From a checkpoint of a small image embedding model.
Model: 1.37M parameters, 64-pixel images, arch repvgg, norm batchnorm, depths [2, 2, 2, 2], widths [64, 96, 144, 208].
Training: 18300 steps, batches of 256.
Data: trained on Sentinel-2 satellite tiles (TerraMesh), 72500 training examples.
Rows from block 4, named by matrix and row number. Each number is 500 + 40 x the weight over its row's rms, rounded and kept within 0 to 999. All counts start at 0. Numbers have three digits each. After the name is the row's rms in percent of the matrix's.
# c3: 3x3 conv, stride 2 (model.blocks.4.c3.weight, 144x96x3x3), inputs 90-95, a 3x3 kernel for each
c3.27 102:490537499492468504475503524522532559579521426473501582501505547513533503541590479472514485501553525459499536455444508535499580480522496503537536547491501497505490
c3.28 098:476484483499478521481462485529514494541471463460445449467489471566474507590491518465539493510487432514468507555561542510509536478530499470472469481516525494563515
c3.29 105:497562576439467526468521569542514489455513489512450498489461459539463458471466506477481442525461453500527584515421440488438474534531454471545531500499509455444562
c3.30 103:468491514538514497536459501450448474507472465530540495522486456505459468484436520474538570505485449477493460560561521534508522488461499495422428576511469575695514
c3.31 100:447481460455497467485385413536451537528481456529550505494481503502454470568480469526507545459513619484502519458532518435521519491465535458470487473501505458537498
c3.32 109:469527464454531488479461479486566475494478477478518487554534537469496457497479462502515497470541511486538436492505515505536426480458472472423474612527533556589552
c3.33 103:542496469505485487533527510477461449516429490525513529473545498533492520517477535511472520560517556560597588512521483524489499541520524444429462489508440572487495
c3.34 094:489491556497474495499505496498484523473503466527465499502536522552482524445436492463475453520482482573573522496401417489511481491503463460457453484514463473476472
c3.35 097:513520517477513463517485487505427484448469428457467479589543589538487486497502482546561555482487540466485472450486467483521501436505498496455438424525629498547542
c3.36 102:549512508483512546537469505432529553517494529471536543443474475491511477403445593475524528482500463547591470446535537447534478429431455469488472599559533544611518
c3.37 098:564553533548509534520531548546564465465522507486465475482545445519546468500498568558505508496537519458520549496484518514486486518514493432461359504446506531591529
c3.38 104:477477491488475456511538532485461512517484542539511505497468466505508508473514547451501453501454472509462467485488497494430542539465463477489491516488487521497501
c3.39 103:496494539497479526476479501505533567516517607506494542544524505510460536446451502458478526474505486539497494523503535518475507525498478471450485454442506453488509
c3.40 095:555531522535468486477523499446497443450531449484455521491420449486467442487496486501519480433519494486491469488518569561522553489548576482537492515533513538510554
c3.41 096:489457506470504442475433438495516528511518460584474524535483495453520528519535516520413420519471519504488495450468436490504441471445479552520468485469435459457471
c3.42 097:478482522439535556491472478441536531457496498482514540486482485453513491480457522397469482502516542481442528457502503545498494655582482438456473412485504521552481
c3.43 091:481537561520514506504492521480463467507478488456471410545500533447473518450432501443457407515484480528487539473493533494493542533560497487510425528505469507525496
c3.44 104:501436460489427446507510514520537550469519553452523506467458528454427582442537512525428436483458502482601518485512447434529497518502545436459460514514480546500469
c3.45 096:538545498493489543480471486500433512487510548509478451559525549469488453510550449521514523445453461493498536523566521470501531447425546543512537535515484475442435
c3.46 110:411501546417533502471499501554568493528553590469614599452449475474478497415449461540500427493514493401494557418459543477507446480489464542521500520506511518509502
c3.47 101:535512547552517561549510522520483489518461479448410544444491525507500489509488534541529536565518528554523531516492511470461508485466485468408464447473525499504534
c3.48 096:570518492534503525464553544529540502546471522461491519413425463452470418447460505501511549470516589473525518493483469403483439434448445480484510500467535523492527
c3.49 093:492547529477530477476468461544522531522501491547508425517445475467498499546553505510504473503510457519437498547497496536473543508510501410486521422463401454421458
c3.50 105:456476459475436556576568513464478474466470460475438447472437484408508462533473490539497432498508443501547518568532483507542494449474460517474526510488515507515464
c3.51 084:473451548512466531527602540472486608563507501472526497510528510465433577489519471491485496504484468496542502497470518494491542509567524411460547500485513445436478
c3.52 104:507479489474499493425478504565457515470504490455484482493442487498483494514477496482487507542562540514596509483510523525510521540571538443502496490480474500441430
c3.53 100:477555564524494484495463549492549429492522467505473482474503504553527497538527556606587603540502532526474384491526493468462471470536501468539489496542554493444567
c3.54 099:475504536471520513490460487499487413550505450488498494574538463551508506577510523557579530523500536511478522548478423514496430499520467508526456516514443423438456
c3.55 103:478567500453537498482485515567466458452480442510418508542508501481494553577543515517514471502517532530513499489497493550512469526493512544510497505512529454463522
c3.56 101:507496515535506517513542486486428477468496470442534518582505475504443511496518480529531582491556519520520483585562517587554561527484487506501460544485482602648587
c3.57 111:510548514533463428501456493504519545519556577525531532519466472481465484469453467538454477541475550482562498474492454456479391418429471491491516497505480567442459
c3.58 087:534564511536528530503494468487458440476524513554497455484541506504505507553549450565518567502509514432488527557561477503472497485499515575527447570466492484490530
c3.59 107:469494465425464493453470493489505554496530448503490475523439517488511532435571546508447429513464457499505480517460434529513558508587567504494503525511446538464472
c3.60 093:527504441499525479493506515531494516535476481515535588474548525556474535512525488618545514556533543485432446445472523499486464469469475539472483491462495569478467
c3.61 098:491505482470480524533544570468459466557497549558536428506560546545540525499586508463498479454501495534486493524507501501452489555509521499470485536488483497491555
c3.62 099:515428437486485454547505501489464500537519504452485558546554474519530495464460478469495556536505518500466481382470451410457482440417495491517533452451530496453587
c3.63 102:601540504524509509441480481481450531440434459448436442531500506550516443495522516501519573510403510481533508552546485561515520503499506464516528524620632517545505
c3.64 094:451431515503503519545522484562556486570485463456461547446462554516517467515570478558518489467507548524527521496425436515486543560545512506467487502550498446479524
c3.65 098:515490470514515484463482494551446455524513462416486493521501539503493489513564547580501570558528491521517543434461476500502470528499514461501558489478504502437509
c3.66 102:432467490499453431528479455516443486456534468462459417442538452440474485475504548423472522512511460550498457507499475458476463445423462470475523473478535511490519
c3.67 100:470521475505440522493580579577602480538549542599524512550489524536524508486542477427429422349442425443464528436475484538488593556602601505446453490485451440440479
c3.68 103:531559558491481561496527476598514497520522573499470486469550517605488444551529545492542493495460457513503567461520581444497480392448487527485493545528578508513493
c3.69 097:556472489501502464478531500587592534621516516510574516529506544504567526530525512504524537570477538455524512416401427424498432492439465472489492433494471416446452
c3.70 098:421462488487493479496480501499496483452526519531476495517522409517491414472472442486573479491437523533513514499479513495484498515415486486498530494495522536548546
c3.71 093:515473502520499502493499478515491476490519566568531525469484484477508483506502502520456431477486466514529468525463520491503497508533492495501508474465572590580529
c3.72 102:589497530509469436444450486486426515434495531467563524544481523561492523557560513515511529541511534449472493524506511513489527505530521518545564546474445475479509
c3.73 099:541510481487468454493458458439478520460501437478513538572487545484493522546524532502520529535503593530482513486505483513462458523502490425407491448473459456476496
c3.74 097:521485482532493461539505456532569468508519609549574464528507528528452489493486503563480447578504433497513522482501541483456557424500579547482478504445562588638587
c3.75 092:416498532481494548598560563512408474462516446446436520538540498490505457505520469534507484523496512460513452558540466527465467536540452531485485525501489516470517
c3.76 101:513482504490509520504474509442498564448471473565462482545505503467522499481539516479450455508561489494543489458467540506485453507490512489503460486461476482438481
c3.77 102:531506512472495499481484535447554587541529574518546472465515533468480571539554536468525491488502407454458432461463465470491456505515544528538516479511479436402461
c3.78 099:490560469468511471523447482460462476501473520505528551450486491468479506581502535510510510458479505484582582477472498457493429430410471521476490531512558450548512
c3.79 103:512446550496561484492526498452460474480479453524493481429502522494484576485492524397387407503462413420471496462516583529543563514535535508424504524438427500490463
c3.80 088:512585571567502525584519520495463485455494469507483469546600519485493474547493429532524516500534516510522517520482455539522521507563532524435436488468504526491502
c3.81 104:476477520555473519524566558485510501427487468446398473529509551479515514526565560458526527528537516584625552487561505483513540475439494467468487501511559506490458
c3.82 094:548470477522519509537466483504528474517512481521592531526479508520471531513549473461493525502510507478497515510500439521472489489589535455511601483512435507575543
c3.83 106:507462551532485431500516487459420473424472459480497523476543564489510516568589551481469460487494419486470464527473511554505483507519528490444517459455531531481483
c3.84 104:496547516573492484477455478483492493473481447539495489519503466445493491484479500551524458526489523567488538518512521499507481452435444543503544468521523431507526
c3.85 100:509448451462440502510557539473519519506486546474479537498447515499513535496511509399460458452461432482515510487502492471499540474487514466470475538508514515487565
c3.86 095:485422460462474481464439428485431461479458512446534549495446539495540457567478522530552537513483462524535515468462521514506522496498534474566538557519625549545497
c3.87 104:515526533510510501493453486525496474518483516537508450504521506580510512516496507502511517456507523481508496452431445498460436539482456487498555477472500428444463
c3.88 100:605564510636522537539518478498429498473469528499541485540531489496460500526459515456465580504508508498542474499482546504475530516526562523514554497517500481466497
c3.89 102:506519478530512425559444394483493525499427539505597560509512421566454484510500474549534503529515454437537536491531541471550453417466455485443456479557581573582570
c3.90 093:473507464513483494499461419538552531531486621565575564447466439439487390508445452524536511524529502472474509499511479459493518414416468501503498495470517547607560
c3.91 094:555535517516543520592543484449448526547540522492472554554459427553508444467574486442480487539504475547529505528508511503489573484458558461498564506476471569585570
c3.92 106:502495451478537441521480490564574447543491589551566583505449495491512481470488476520430493467497467422413465488467510455507480482469473533564493463469555542527506
c3.93 107:490477513472500501504502493453500506468454488501490580456515524497473569529502546449455461455537474487515486496462491434437446501476451536434469529517493525463479
c3.94 104:485529522491502559466553529468486554652535532528543531481444493443525499489507454437488549479497487469515478526491441478489490514455500540514558520520564511530527
c3.95 100:524534526520467477512479443451450460485504436488519508554518491498498464519485470484519511492496502495528516472469414529483429548494464508534500530492514528492555
c3.96 092:437497516453509520519502483434385430457475499475447443502513493497499568487504538424481397473506478528493504544528500475501489487518431520485498465491484470488443
c3.97 105:399481516428498475419479508474499497475500535526517524505464527538461492528445455494438483447482532503477436455484504548535416525570479469530575499489477459550512
c3.98 101:505453462469489448523501458456518498439479503450432532528506529438502569457491557524503430560526479523522480513489480598483481567572480466461503432497532469510486
c3.99 090:458503525489476589470547558577562478623520447482555525543540562532519493562525485460412487414521474458488508476450509507467578528541500528492480512496433456430492
c3.100 101:484427507503462461488512519411524475532495537502550543460515558470471555527547501409427461486508467534535524515456496442523494452457490493471482523491417469450441
c3.101 103:513529470537482532547515518470492523513545564556486587476462461433433477473456493487461510439497434517496444519526534492489490434458483489487508515467500548583554
c3.102 088:486576580560459592577569540527479439436488473447467479534540530508502507533479497557578459511518454471521562577575520563467566492548544528534551509515555483536540
c3.103 103:534494476463484544495529509551590585549513525544532527443512474575523513518542482476427405448468443533510495484461485481523503527497448486460512499474422488495476
c3.104 093:524576529496505521505491511527536560559525527543517463548504545459518545540521426551485542506452508491458502507499491497486504527483508435431474451468515493395469
c3.105 103:559497464505558467525445437486600541602505492509547454507506522537471460465454529492502567506550532579529510512445455450485440486440467546514503522480433543463516
c3.106 104:530539560521520571486474603559467461485484557518521536491490500441493500498464500479521531516483497504561589525539460529539462526472467529465497500523489467530511
c3.107 105:561453488508474459441501492505483497533484539561537556484465467506530535502545512547491473514504547452499470413459485437473485496504507530509491496472426439388372
c3.108 098:517489400540447553482537550497517508524483479546495494533528493485512551519555564500547509529485463529490470491525477465453515483520519512488499450465467487452438
c3.109 097:482493509517506475491506474481442431504515451507534513504506464542519486561540477498538540460514559447508494482486524492507518492435496483553467503496493478496522
c3.110 105:511437416440443438492426427503519493475528492522458489501411443501487453471491488487507496520458492546548477462437516464481472545518510561519512509504490554503509
c3.111 104:458479536524519527561577578489488466493495463506487530466495497511466488491504486478439508526553590569646550519462454478475376495448462543515476529540533551563565
c3.112 097:513523498492457554489522524474498499519493589513455530488450543554511510521521487507474484414496525477464494494535505485460533531491578560487495489472404476536541
c3.113 102:496455438479480479445446542481446463538489487493438480509514486466495476433477519470539498509504508503490501458497551459505554452504533446482492522477498556522474
c3.114 089:420487504466480491526513521464499454520528535501474543529473529481506464534506472493620502567532495544523494500513602498501614524537555512462547488489517515481525
c3.115 099:532522444498500507553533473513545520485463592485544601444496459541496499435517476470392443459477482517478549457418512477491544452426495488443507485468509562496485
c3.116 101:569580578481508476476460426431519528513511530561517536513456506522513514508519466578645612585525547513521508502501499541498474546514516554500567528509519524554518
c3.117 099:539484463462501508488460518545505507536511501532504512528464478452474525419523471502526569461436496424506537464476507487495540524491538525499533516502528535567528
c3.118 108:422488530465481511567541550493435448467477447472435444542577543504549601554506576509545506508494580510516560504483413488530392504466417529497512514498487510459436
c3.119 100:479432508443520519485577523491525480503497496554477588457474476519551459505599413518565522414518534415487485519512488474511516518459517554507510535472491441481511
c3.120 095:445496539505461474561487459490481410478455435498504496532485511542512563548498482507492479461499526462498489499625623503498633436493603364462575456455525584558588
c3.121 100:511486509511458515481477483509493451489513507513527460520533544522551551440528447476476424431514460525483505476543578533513598476497502489465445428494508545613621
c3.122 102:539541544546484452491404410493534503475445540580588526490440458494487429496569537514547495513485558457506520509508521503497419491463437435472520450522478488410482
c3.123 097:516526522519519510518452474488505491524529455578473482562607486526519483524538498476508480478514502529480475464527525493539485472478458580520481559467508522504541
c3.124 104:472473505521503507504433454487559519499493466484521470452479499536490489500444551508473432559474402569539493511513530522519491465501519494515558454473521517478490
c3.125 105:507523485450480474492476499468456525445448503520444478467525542429475494479508537524525513472475480486483496509498578464470528515454498496466521578521592523546617
c3.126 101:509510521468467562512527511457475500527537483522489499533530529509501525413522431491493494431547557509547511476470484490467547498512578526502487585503557541453491
c3.127 098:503535528472499487501486531494496494497511471451440498511527475477506449488526489617608520537492548476470452505576524497556553498525523467470520492503464480494500
c3.128 096:546608640483506578506522569509451543528539533495476404477494536517525488536494536476490506553525489510556583539455481564508458516490436546552542458510551513551540
c3.129 108:480565550455520554420437547559536542504499533530538512469536510453542446517478526467447477416468514492449508506457508468462514513496504484521509476507474475484494
c3.130 095:497525483532509509541563470513451498465462447467484430525592523532532520432539506466433493529528455494543452506537495521485527547480527548484421538488535507547485
c3.131 092:521515435589453510594619508507587544537531502528574518524506479550492469442504491469430434438486456491478484456446463464515472489506481522455456579469448564503488
c3.132 105:486489425531531498504490537469457451518464493438492450469504497504520520518542550446447452435502502533521466522551509472482523543480515530453533589530545650582575
c3.133 093:466492492452512452507408402461482489525503513467510573463492456496453477516534504483491424519474468586560542480485498451530402457397471523456510462494460456478475