config.toml
arch = "repvgg"
model = "image embedding model"
dataset = "Sentinel-2 satellite tiles (TerraMesh)"
train_examples = 72500
image_size = 64
crop_scale_min = 0.7
horizontal_flip = true
targets = ["main land cover"]
num_classes = 9
embedding_dim = 192
norm = "batchnorm"
activation = "leaky_relu"
depths = [2, 2, 2, 2]
kernel_size = 3
stem = "single"
widths = [64, 96, 144, 208]
am_softmax_margin = 0.3
am_softmax_scale = 16
init = "xavier_uniform"
optimizer = "soap"
beta2 = 0.99
lr = 0.0039
beta1 = 0.95
shampoo_beta = 0.99
eps = 1e-08
precondition_frequency = 20
max_precond_dim = 512
merge_dims = false
one_sided = true
adamw_lr_other_params = 0.0021
grad_clip = 5.0
steps = 18300
batch_size = 256
epochs = 64.6
lr_schedule = "cosine"
final_lr_fraction = 0
warmup_steps = 1830
weight_decay = 0.02
adamw_weight_decay_other_params = 0.01
Rows from block 4 of a small image embedding model, named by matrix and row number. Rows with one number belong to one channel. Each number is 128 + 24 x the weight over its row's rms, rounded and kept within 0 to 255. All counts start at 0. Numbers have three digits each.
After each channel's rows are labels from the 100 images, of 14848, where the channel reaches its highest value: "lies over" is the class under the peak. Only what is clearly more common there than usual is listed. The data: Sentinel-2 satellite tiles (TerraMesh).
# c3: 3x3 conv, stride 2 (model.blocks.4.c3.weight, 144x96x3x3, each kernel summed), inputs 0-95
# c1: pointwise conv, stride 2 (model.blocks.4.c1.weight, 144x96x1x1), inputs 0-95

c3.32:145148150124088110123098117103125157114137142140147118108155112140103144107144087081101104123112161101138069098134131094105103112114093105133152132119106141129119105149111124159141111172173148182159136102153156126120103177099143129169127132155115087118172151151148115127105122126127111165
c1.32:146136181129069119133130120088142132104112168131144105096162096124096125098115103088072099113145178106154101104141139097138110126099109096135163131114103133117120135116135118160133114157162130163132141119151160100108095146097120161146125140155102130125165138170136099120110124127144119173
lies over: snow or ice

c3.8:128123104128112100104114125121143137118151118160141141121130148064099146157119141129162106136138127098144148146124108092116118129124131116146151105125117149148155138096087114154125124130119117141172064115168140136087101121167135097158118179165095135102123137096161130137125163082075144082
c1.8:111134088129135076116125135109124109124163093142133156101150141083105132148131155126143119110139133100123146139121103112113105127105157118134165101141094159164150133095087114152134111147120130138135060113152132119117088112170126094130122139158127130102133112096141104133135163076088131054
lies over: snow or ice

c3.71:175156134113137129171152158119069116130160148201123116146160132132097144114144115129160144187121129165124084114151136123162102134128112112113124102149120144088135159131122124122140092175136105118152144116152172148131104113089129112108114106145163111149138135144096094150125150117109132154
c1.71:177151149115125105156153159132083122136176164190120118147151119136094101131153100118186115165151137169141090120152140122174099150150113114128115114153133138091129148125157131140115092154130104117128140096154133154121116125100115102106111091150160099156147143136093105133106152122100138134
lies over: snow or ice

c3.65:125105095161107102092124129135169189098105098099170152153098108120123150115114094092116119135146151110133078134118145120143149080163142131117128131091128146133078146102114156131140169137118162143116143148115147172130134120130164114167094160115122135104122092162117137114118107151170112120
c1.65:138086100128125084116130131145170170101166126113167140138096100090120127121107081100125119128156148099139075129103119102148142083165141130130112116101108150113093155103112159108139151132127163116120156141105126181129148120127157119181098153114131137110103118165099133100098130116156108126
lies over: clouds; built area

c3.24:141125107120103128138114118115155146137041112095141161134126108111153120059117097110148118100184153158104110135155140157137101121165113095117157143111129138121141127142119145147101161103166156124135103135126144094176155143111130132101119129129134119138149119163120130104071109137149090112
c1.24:116127105119115131141116118117143160137040108104147133117137102110152124059109096119140127100178158172133117146162141154128110117163118113114164166117116116108118111163123144158094164108166152125139095119131148098158141135122139130099125121140134118131123131166128124108060123110135095112
lies over: built area

c3.47:186155074121140136158112173113110119161087139102130115115140109106108120117106161128139118112138128138135142121101122111132116179130083123116115100148111118150127130120134135131135147103128124111111099145101114091128177117147157128106118222110128124153143128167080144138167109126170114105
c1.47:175158103110153131135125175137100123142091145111136114098155100112108118102132172125151122116112123130140135121100110105103116148136104120096141099159108117173107111134130159125126127116119085110138103154111123090114157102130160128113092217119157116116166161150100120125171122131153112087
lies over: crops

c3.77:166171136105141154144147087114140178131118143184141139086062117098126146124133133136108129128100128133143146124154103105126115158121124102120122097154142125132170156122165121118135172116103134103134092149137128153118099131159163138154135126123102145162127208097133122129130161148094112110
c1.77:135157120107147153148130105117152208145157133166153137082080130094117159131147132128102129123113155133116139129177129112138121151117113071123122099153124141128163153126148097147149159116108144123147122149131141156132113122142156141164138139138107148163131212123132100117124179129139111113
lies over: built area

c3.73:123136136138136124147170100111152101106134131085147110103080123107124180111101105128118114142145134154109120121101112130152120090169177141150149115133129057158126132092104136132142112103166116136099125116072131110110172105150143126121102166086134149133131152146124129142107109156157117077
c1.73:121119110121140100127166130106135105087144110098132121099095124116104158115104111103141098124131132140107125134101108115140139074160168122151153112118105074156112158092104108139129115105169116148106115145091096133097174107154155141126074145101137147146125134163102127118070107123149080118
lies over: clouds

c3.94:143124163139113132134148098169102145115114166114065126105100088104153131154117149143096124139117067119108149161130097165117159110094154140155120170164107094162157122137141130141133138131106149138122152135141079143142096143109112140155160138144135142130112155114125108167147174105114112168
c1.94:155124143140145114096147072173080156103092144145073131120109089084141136159117122156123124136100089135102138148123103143104125123111141119148147161130077081155117100174117151107104123132115120139106156117129099130160084156136113142115166129151142122114128144114147134161143173129111116156
lies over: crops

c3.91:105094115148100123100095100128164155144096124145163139131177116106091140146137147116137164112171127138108095116125143091107127110145145117111127142075106120128071134140151112166164142130124092168104144106095131152104131079147113135108069150112141153098130113113111160111163134125129141151
c1.91:102104128141124122119113106131179135159126115143158141118158108101086120139147153097119136122151127128091078122126136100105118111164145108108121138085113108103078112120145111192156145138130101174098168101106132143106129077136126143085070159116149152107114128104100148134155139118123123128
lies over: clouds

c3.14:136106125140112073117172114173126123112108146108117163162149133125120128095174128133092151182146129184084131148116135114133214123119143106148099201135133098148126116147131140115145105127124123136124119151126113100109114089131124132115133119121104134123103141150100111145142158093148109145
c1.14:137120135111120052120170112149110137120106175109118154152141131121104128108163114118107150180163137184105138131109127118129210140119143102147102183139142106128133132139119140111136073118131130123117104149125098090108123113129138123108124114131088131131097146135095137127144165101148095142
lies over: water

c3.54:169093151137119089130122145106097122132136144124151131105083138120155157091108133159112151137155116161070095148141132175113152123145129165097120125128117142123141166088125141141109173127141125103094152110078169131152146103104094135104129131089144147155122107124080140138122112163161111097
c1.54:165098119120111088118135130104109119112135150148131115090088149105135192110107118170110131156169117149113108134145112162091129107122118142094138100127127116114140186095113169141083176087105120094110146111098146138158125115101086117100132135103143148144127102107086114145120103137147123120
lies over: snow or ice

c3.1:113121109103085142137124159137102091111123110164106102123159177135144117133140127135156159130144088151160091104149139149140092098106144110144117071121116127102118137152094133140130091163148127125153101091135156134164123143097106122172087131121123099094104134159152100089178133162122114135
c1.1:110106110090116131136126141145107104098092108146105103122148191123142105120129137137169153125145089175147094133162129162130092120110132140123128077105106125086128109158094131154134102160139127125142099084142133141160152116107109134149090119123102108110116130155141118100185130150124092074
lies over: snow or ice

c3.26:125121148115178122119171147146101120119178142144068130125145131123142122126146126132125132144112092103118130117138122137126160143080156129164109127159122122138153108114236146086127118140106142130130104153135102114140097153124116124119153096118129118107106124165170093133148170095141114114
c1.26:110125154113185113115144125141083113120144155138070135128153143092138122102127123145126139129100084119124134120140131138120144135116134132149125122154124137148159130112242153077134104131106138128132101130136117113164096137136114121114143085114156109112095133149172098121159162120158111113
lies over: crops

c3.129:118153164102160129159167081172133138110141153130147135108125130087141124151120148140086141158099132105142172121108115135076146144112140144153091138125133103171118152127155114091157149133109112145116122168120131144116092111174165154148125115113122169099125127079124146182132158125097119119
c1.129:130160119110144116156155082161170166107126140103140124113137116089139128145124132155086130138092137112150138137112133153073120126092128134141069149117109092150117142148107092087158144101130120150120134139122125163133082093161156150161122099143098150113126119090118152174148133159101099113
lies over: built area

c3.28:095140138120123125132117135143172146121141097144135100117165116088113139134100156154119131110141096108124168133093127112084141133141169146169089126084114072182069142099134121131150166119086118138100135118103123138103145102153142162146125139106132189100120109099128137151113113136119153128
c1.28:109137123128128114131127145134171146120140084139129106120151111085110148140084133143116126094141117096123166137095128104085136112171164117151093125116109080184076140094147108135143160129106110125110132128098104158093140094164158175153120135101125166097134093119108134144114109115103150145
lies over: clouds

c3.39:139157151081162148158174113126132113103114142122139109085091128085136130145108129133113102120083138088144170122126089135117113158122113162154136126129129097166167124089165146091153134135111137117124097145112128144108095136181162134170148135100124142117121178105123139174127160126123135101
c1.39:140162129088148134147177093112160086119102123106143089097072123093140160148112100133095123127110134074156165129112093121120122179111123143127131111130117107126132104088139141111161141127081145113116099139124130156111093130174166118148161119108144132114117147102126141139123142098118100084
lies over: clouds; built area

c3.43:108072171123089088070136144128131125120125136105134094126103086142158121141119149153115117133120126109137132184141135169146146085127146101109107166137131129133149183145125126162161126102129121100120145119145090147164107088123145080146126105163119160149133132121093140089144095116109142122
c1.43:111082163116085096085136156110121121107117119149140075107113089120158143160119117143094132143131130099152121154145129156160138105101143091126087154131124127130130185139122124126142108126124124073127149122139113139169111116117147071136119098157126150154119128111081136113133087084085143128
lies over: water

c3.84:115108133148092148123130113121139132111110161115105107144089111137144083130122122146121125112112107084175140163120106165157109090123129113130111145160111158115123112093124207116093121147104154146103109141118085127148105161121111117217144101126135108129135115131155174133130114113149111137
c1.84:133136136136090182134119093114142140131100155115123093113110118159137080092115123144098133111109117102180139179105140150143124089137125110121120132144120143132111117095114217124083089124120159133115105117118107126134085151119106127178134095120141136099117116138129183108122102119133113131
lies over: built area

c3.75:121122127121135149117100164091118130112180124133056142119139100153121121123136112146143099124176069104163143151131140142142115101101110119087128120137138117111160103141112146141065112095140164131150120113151102120145123170110089111145170137147146086123103143155180122124149097131126134130
c1.75:130120134119150155111111158076112121098173127107076146114154107128124132091144115142107109115152057100153139136129141154137141102116095102075124108137123128112158112147117146143085111089148164128140121113153125134150091167123100085130169124147158102119103129158186114116148117140131137120
lies over: crops

c3.114:144101103145085115093118147105172174122137131102092147119142112125155146119126128132115120130174084145107127145119143162132141087149104143070136174110113109140118122126105143169106143092136165144062149115081086151158108126114116108147168117100137143109138132137130126138117130127161170132
c1.114:147109100158106136097104156102169146122147134103090151118153094110150159121114100129136115118148097127091122128130130163114143077149096129086134189100104105136117124115130147128097156102135161139077154107082117166155117134133104117151160096100159148125130147097130103117113125117160171120
lies over: clouds

c3.82:137083135146108113082137129134151153151126136094161149115094144151063149161135131094126159120137123142130109095143112072156143149150152148113119117112117148134126117107130126132177142139149086141097108098089138136072113078133114119071093163097113164129110148134127123129132152138126134146
c1.82:131085115153111119086148135142141130156138142115145131117072130148068126164141135081140155130137104107109110101138091063145156151167133117117113117121108137129118116079150118131169130128131098116089094130083127155075100088140132104080109145105135137122129128120122106119123161119105129148
lies over: snow or ice

c3.101:163126126137122142129160090143149145109120191113117086127138124077142140155105135137125139139079111116111120138129140155094119143126144171136102108132118100135130112109203161121138103179150144108164109174160121160131120129104135142166129117152110163124117133138118100167146158085100118147
c1.101:169137121140139143103167128129137138114105159105121086128163126071148113146104149131087121115091118157117106110130131166106094146148135156140118104126092076118141085117190159104130088157138151143155121116157104143144103135119126103138121104130125159123111095121084090152137144084115127101
lies over: built area

c3.66:144120084152103117115149125120146093183071119107134158130145074140145121083137087133151116103161155130118154133100177138166137155161135109132136115144142131120160125089080119130147138125123143109129085149148120083165181112124153114123134131134130141151127154144105148130096097111116093125
c1.66:142099069150143103104166116106130103175071124114144145135152076144120117083140094134140110089135135124145136135142165141176142143133140096143139109121129144115131110108089102097170097110145138115124073137132125108154147137136124086118141127143131139147133150153128166114073135110112085115
lies over: crops; built area

c3.106:119105152121129135112156101141104123090137160115160084103080140118137148134138166197120124120096131136094137164104110157138127108092146137111114148132096111131125172094160131127158137124126097067157121164143137142137122084143114112126119128143145174158140159140070108125162138114148130129
c1.106:117089154110140137123153094130125156098148136114169099122077142111141121125157130185142144098125147130109144151101099156153138114102133155107100134116116122148113166094118136130147131123131110072159122163154119139142110069153128100137094128144132168164158171093074114118158128107119140146
lies over: snow or ice

c3.83:134157117124128131158147107122102097158109100146098147091117149122135122082114085111137174122155125169122133129156124137133081170193141090124119114133146198093121117106125136119136134160160120148124139126121163138129147134121136153184116150133153113115164137118117110144124086172089143113
c1.83:122146144137120135167125133079119108161128117153103165133109172133128133120099110102138142137159111141111126126159129121145099156199154083104147140113143178098124105122137099139117115128150130169129126093131162143125153140129147160200156159142123091109170147117125103161102112153115136104
lies over: snow or ice

c3.122:141134130168145205126149108131152158117123132138151089158107134123135142094127164144127129146066145123085105109112130142103095128131101190097131089145132123109164136123123153155150122150161077137133130157126141125134155099134103126102099119121135185129132156113120123171116152115140108096
c1.122:105119111175158192121133121099169135125122137130141111138102145115131151120128171161130121125070136113086111106090122139100078145148127173089126106141163131097177094153106142132139150145166096137130136143132137121114160098102122123091103121125143185101106159113133139144114115111138111123
lies over: water

c3.22:146144133107166138145185101166112167090103156139138102107073110107146135130136150118117143155094135119112131121113110147092102154116135136146110126152129145127158159157214153103164100152158122109115111182098128146133099126152144149139110115110121141135139138114124125163122172157124117106
c1.22:126131113111136140125166100160114177091077158131129115130090123100161129132130147098122135168109142131108130148099121139091101139118131114156079122136146137109136148146207133118141115148187146102112099177109134130107087138161126135157110088112108130122139111122129110138128176163136127100
lies over: crops

c3.68:172080121138091115088143115162117146123117147097114109113122158123142112111130177142106140102130076141096074116139113162136157134093133163090107143159137127114122152135119155162130165152145115111098114159094123114151177094113082136132120128117132143107127148148107101096154154157132100153
c1.68:181076125120108140089115123160122118134086117088108131087122134113144118112136201138112127111115087139110087124123081135105149126079103145095111140123174121130104192118126148122116135146115113136092117142099123100151097094112096142152111123106125136119140156143097132116149132122110130163
lies over: snow or ice; water

c3.126:133116143118136109103130087195099188144154112102113097142096121126138160128118131151144188107070099109110115136128142126110147151165153127141116117136119132126131137095092159128132147195125121127157144140167140151129118137108108164201131120159126142103145155116107122141139126127138131147
c1.126:131120160099139087109132121190088171140150097095125084149095138141140138112141146139133175087085104098137120143118165131102160140137145128128118112138125129126143145106113144152128140195104129130172154126148122153109122143096091150175138102142140156087160143108124119126129151145160132153
lies over: snow or ice

c3.116:098096145113107177090111134086129105112139121197123142102148129130145117130134120132123093117150087111146134144123113141167146103072099103073146120168143144115148114127137113122094110116099113161138181112154098136122122135150101112111115133151140123124113118116155157121135147130199140164
c1.116:076116159106109164108126112096122124115133128189124108121128136128140151146145126120103072118137101139127108132113113119123163083117107113092124113158163136133153100135135066109117129106119110153148166109150089149114124123129093118106105137143174120112085154097147151126123161131198116138
lies over: trees; water

c3.78:136154136111157148159148087141193145134071118160103148119116111071137129092114124135105126137142134136104168141106140133150118143137114126131105126083140096165100170112157109108096158082118128112125089165111132121129156090139156155171136104125130158151110118108122122161119125128142087139
c1.78:110145158111162141157143095131193156133092126167123159130135136074149105092115120115104137140171135132118167123113151146157112129138125128135122149098120108189100148115157111124113150087126143109129104161113131118139162081164133162171125106137111148169101087145115119140131113116131088144
lies over: built area

c3.42:120119132099129105119184160178128141119086166132130133137176144110110153110160147116095173139102132124137101117121135110154137154121185130170114115152118107152151136122097120155187130147133087115127122156123147136117114081109171129145097161112100139129133157097084117149122127111110156105
c1.42:134100125090113103128151140152128145112085126109134103147168115117101141116151161128081164146112146116122102123119119111174125143113197127161106126116091101156146121083098112149152134145138098104132133145117130132116123087106185116144099162106081122157143164113078118138145131117102153116
lies over: snow or ice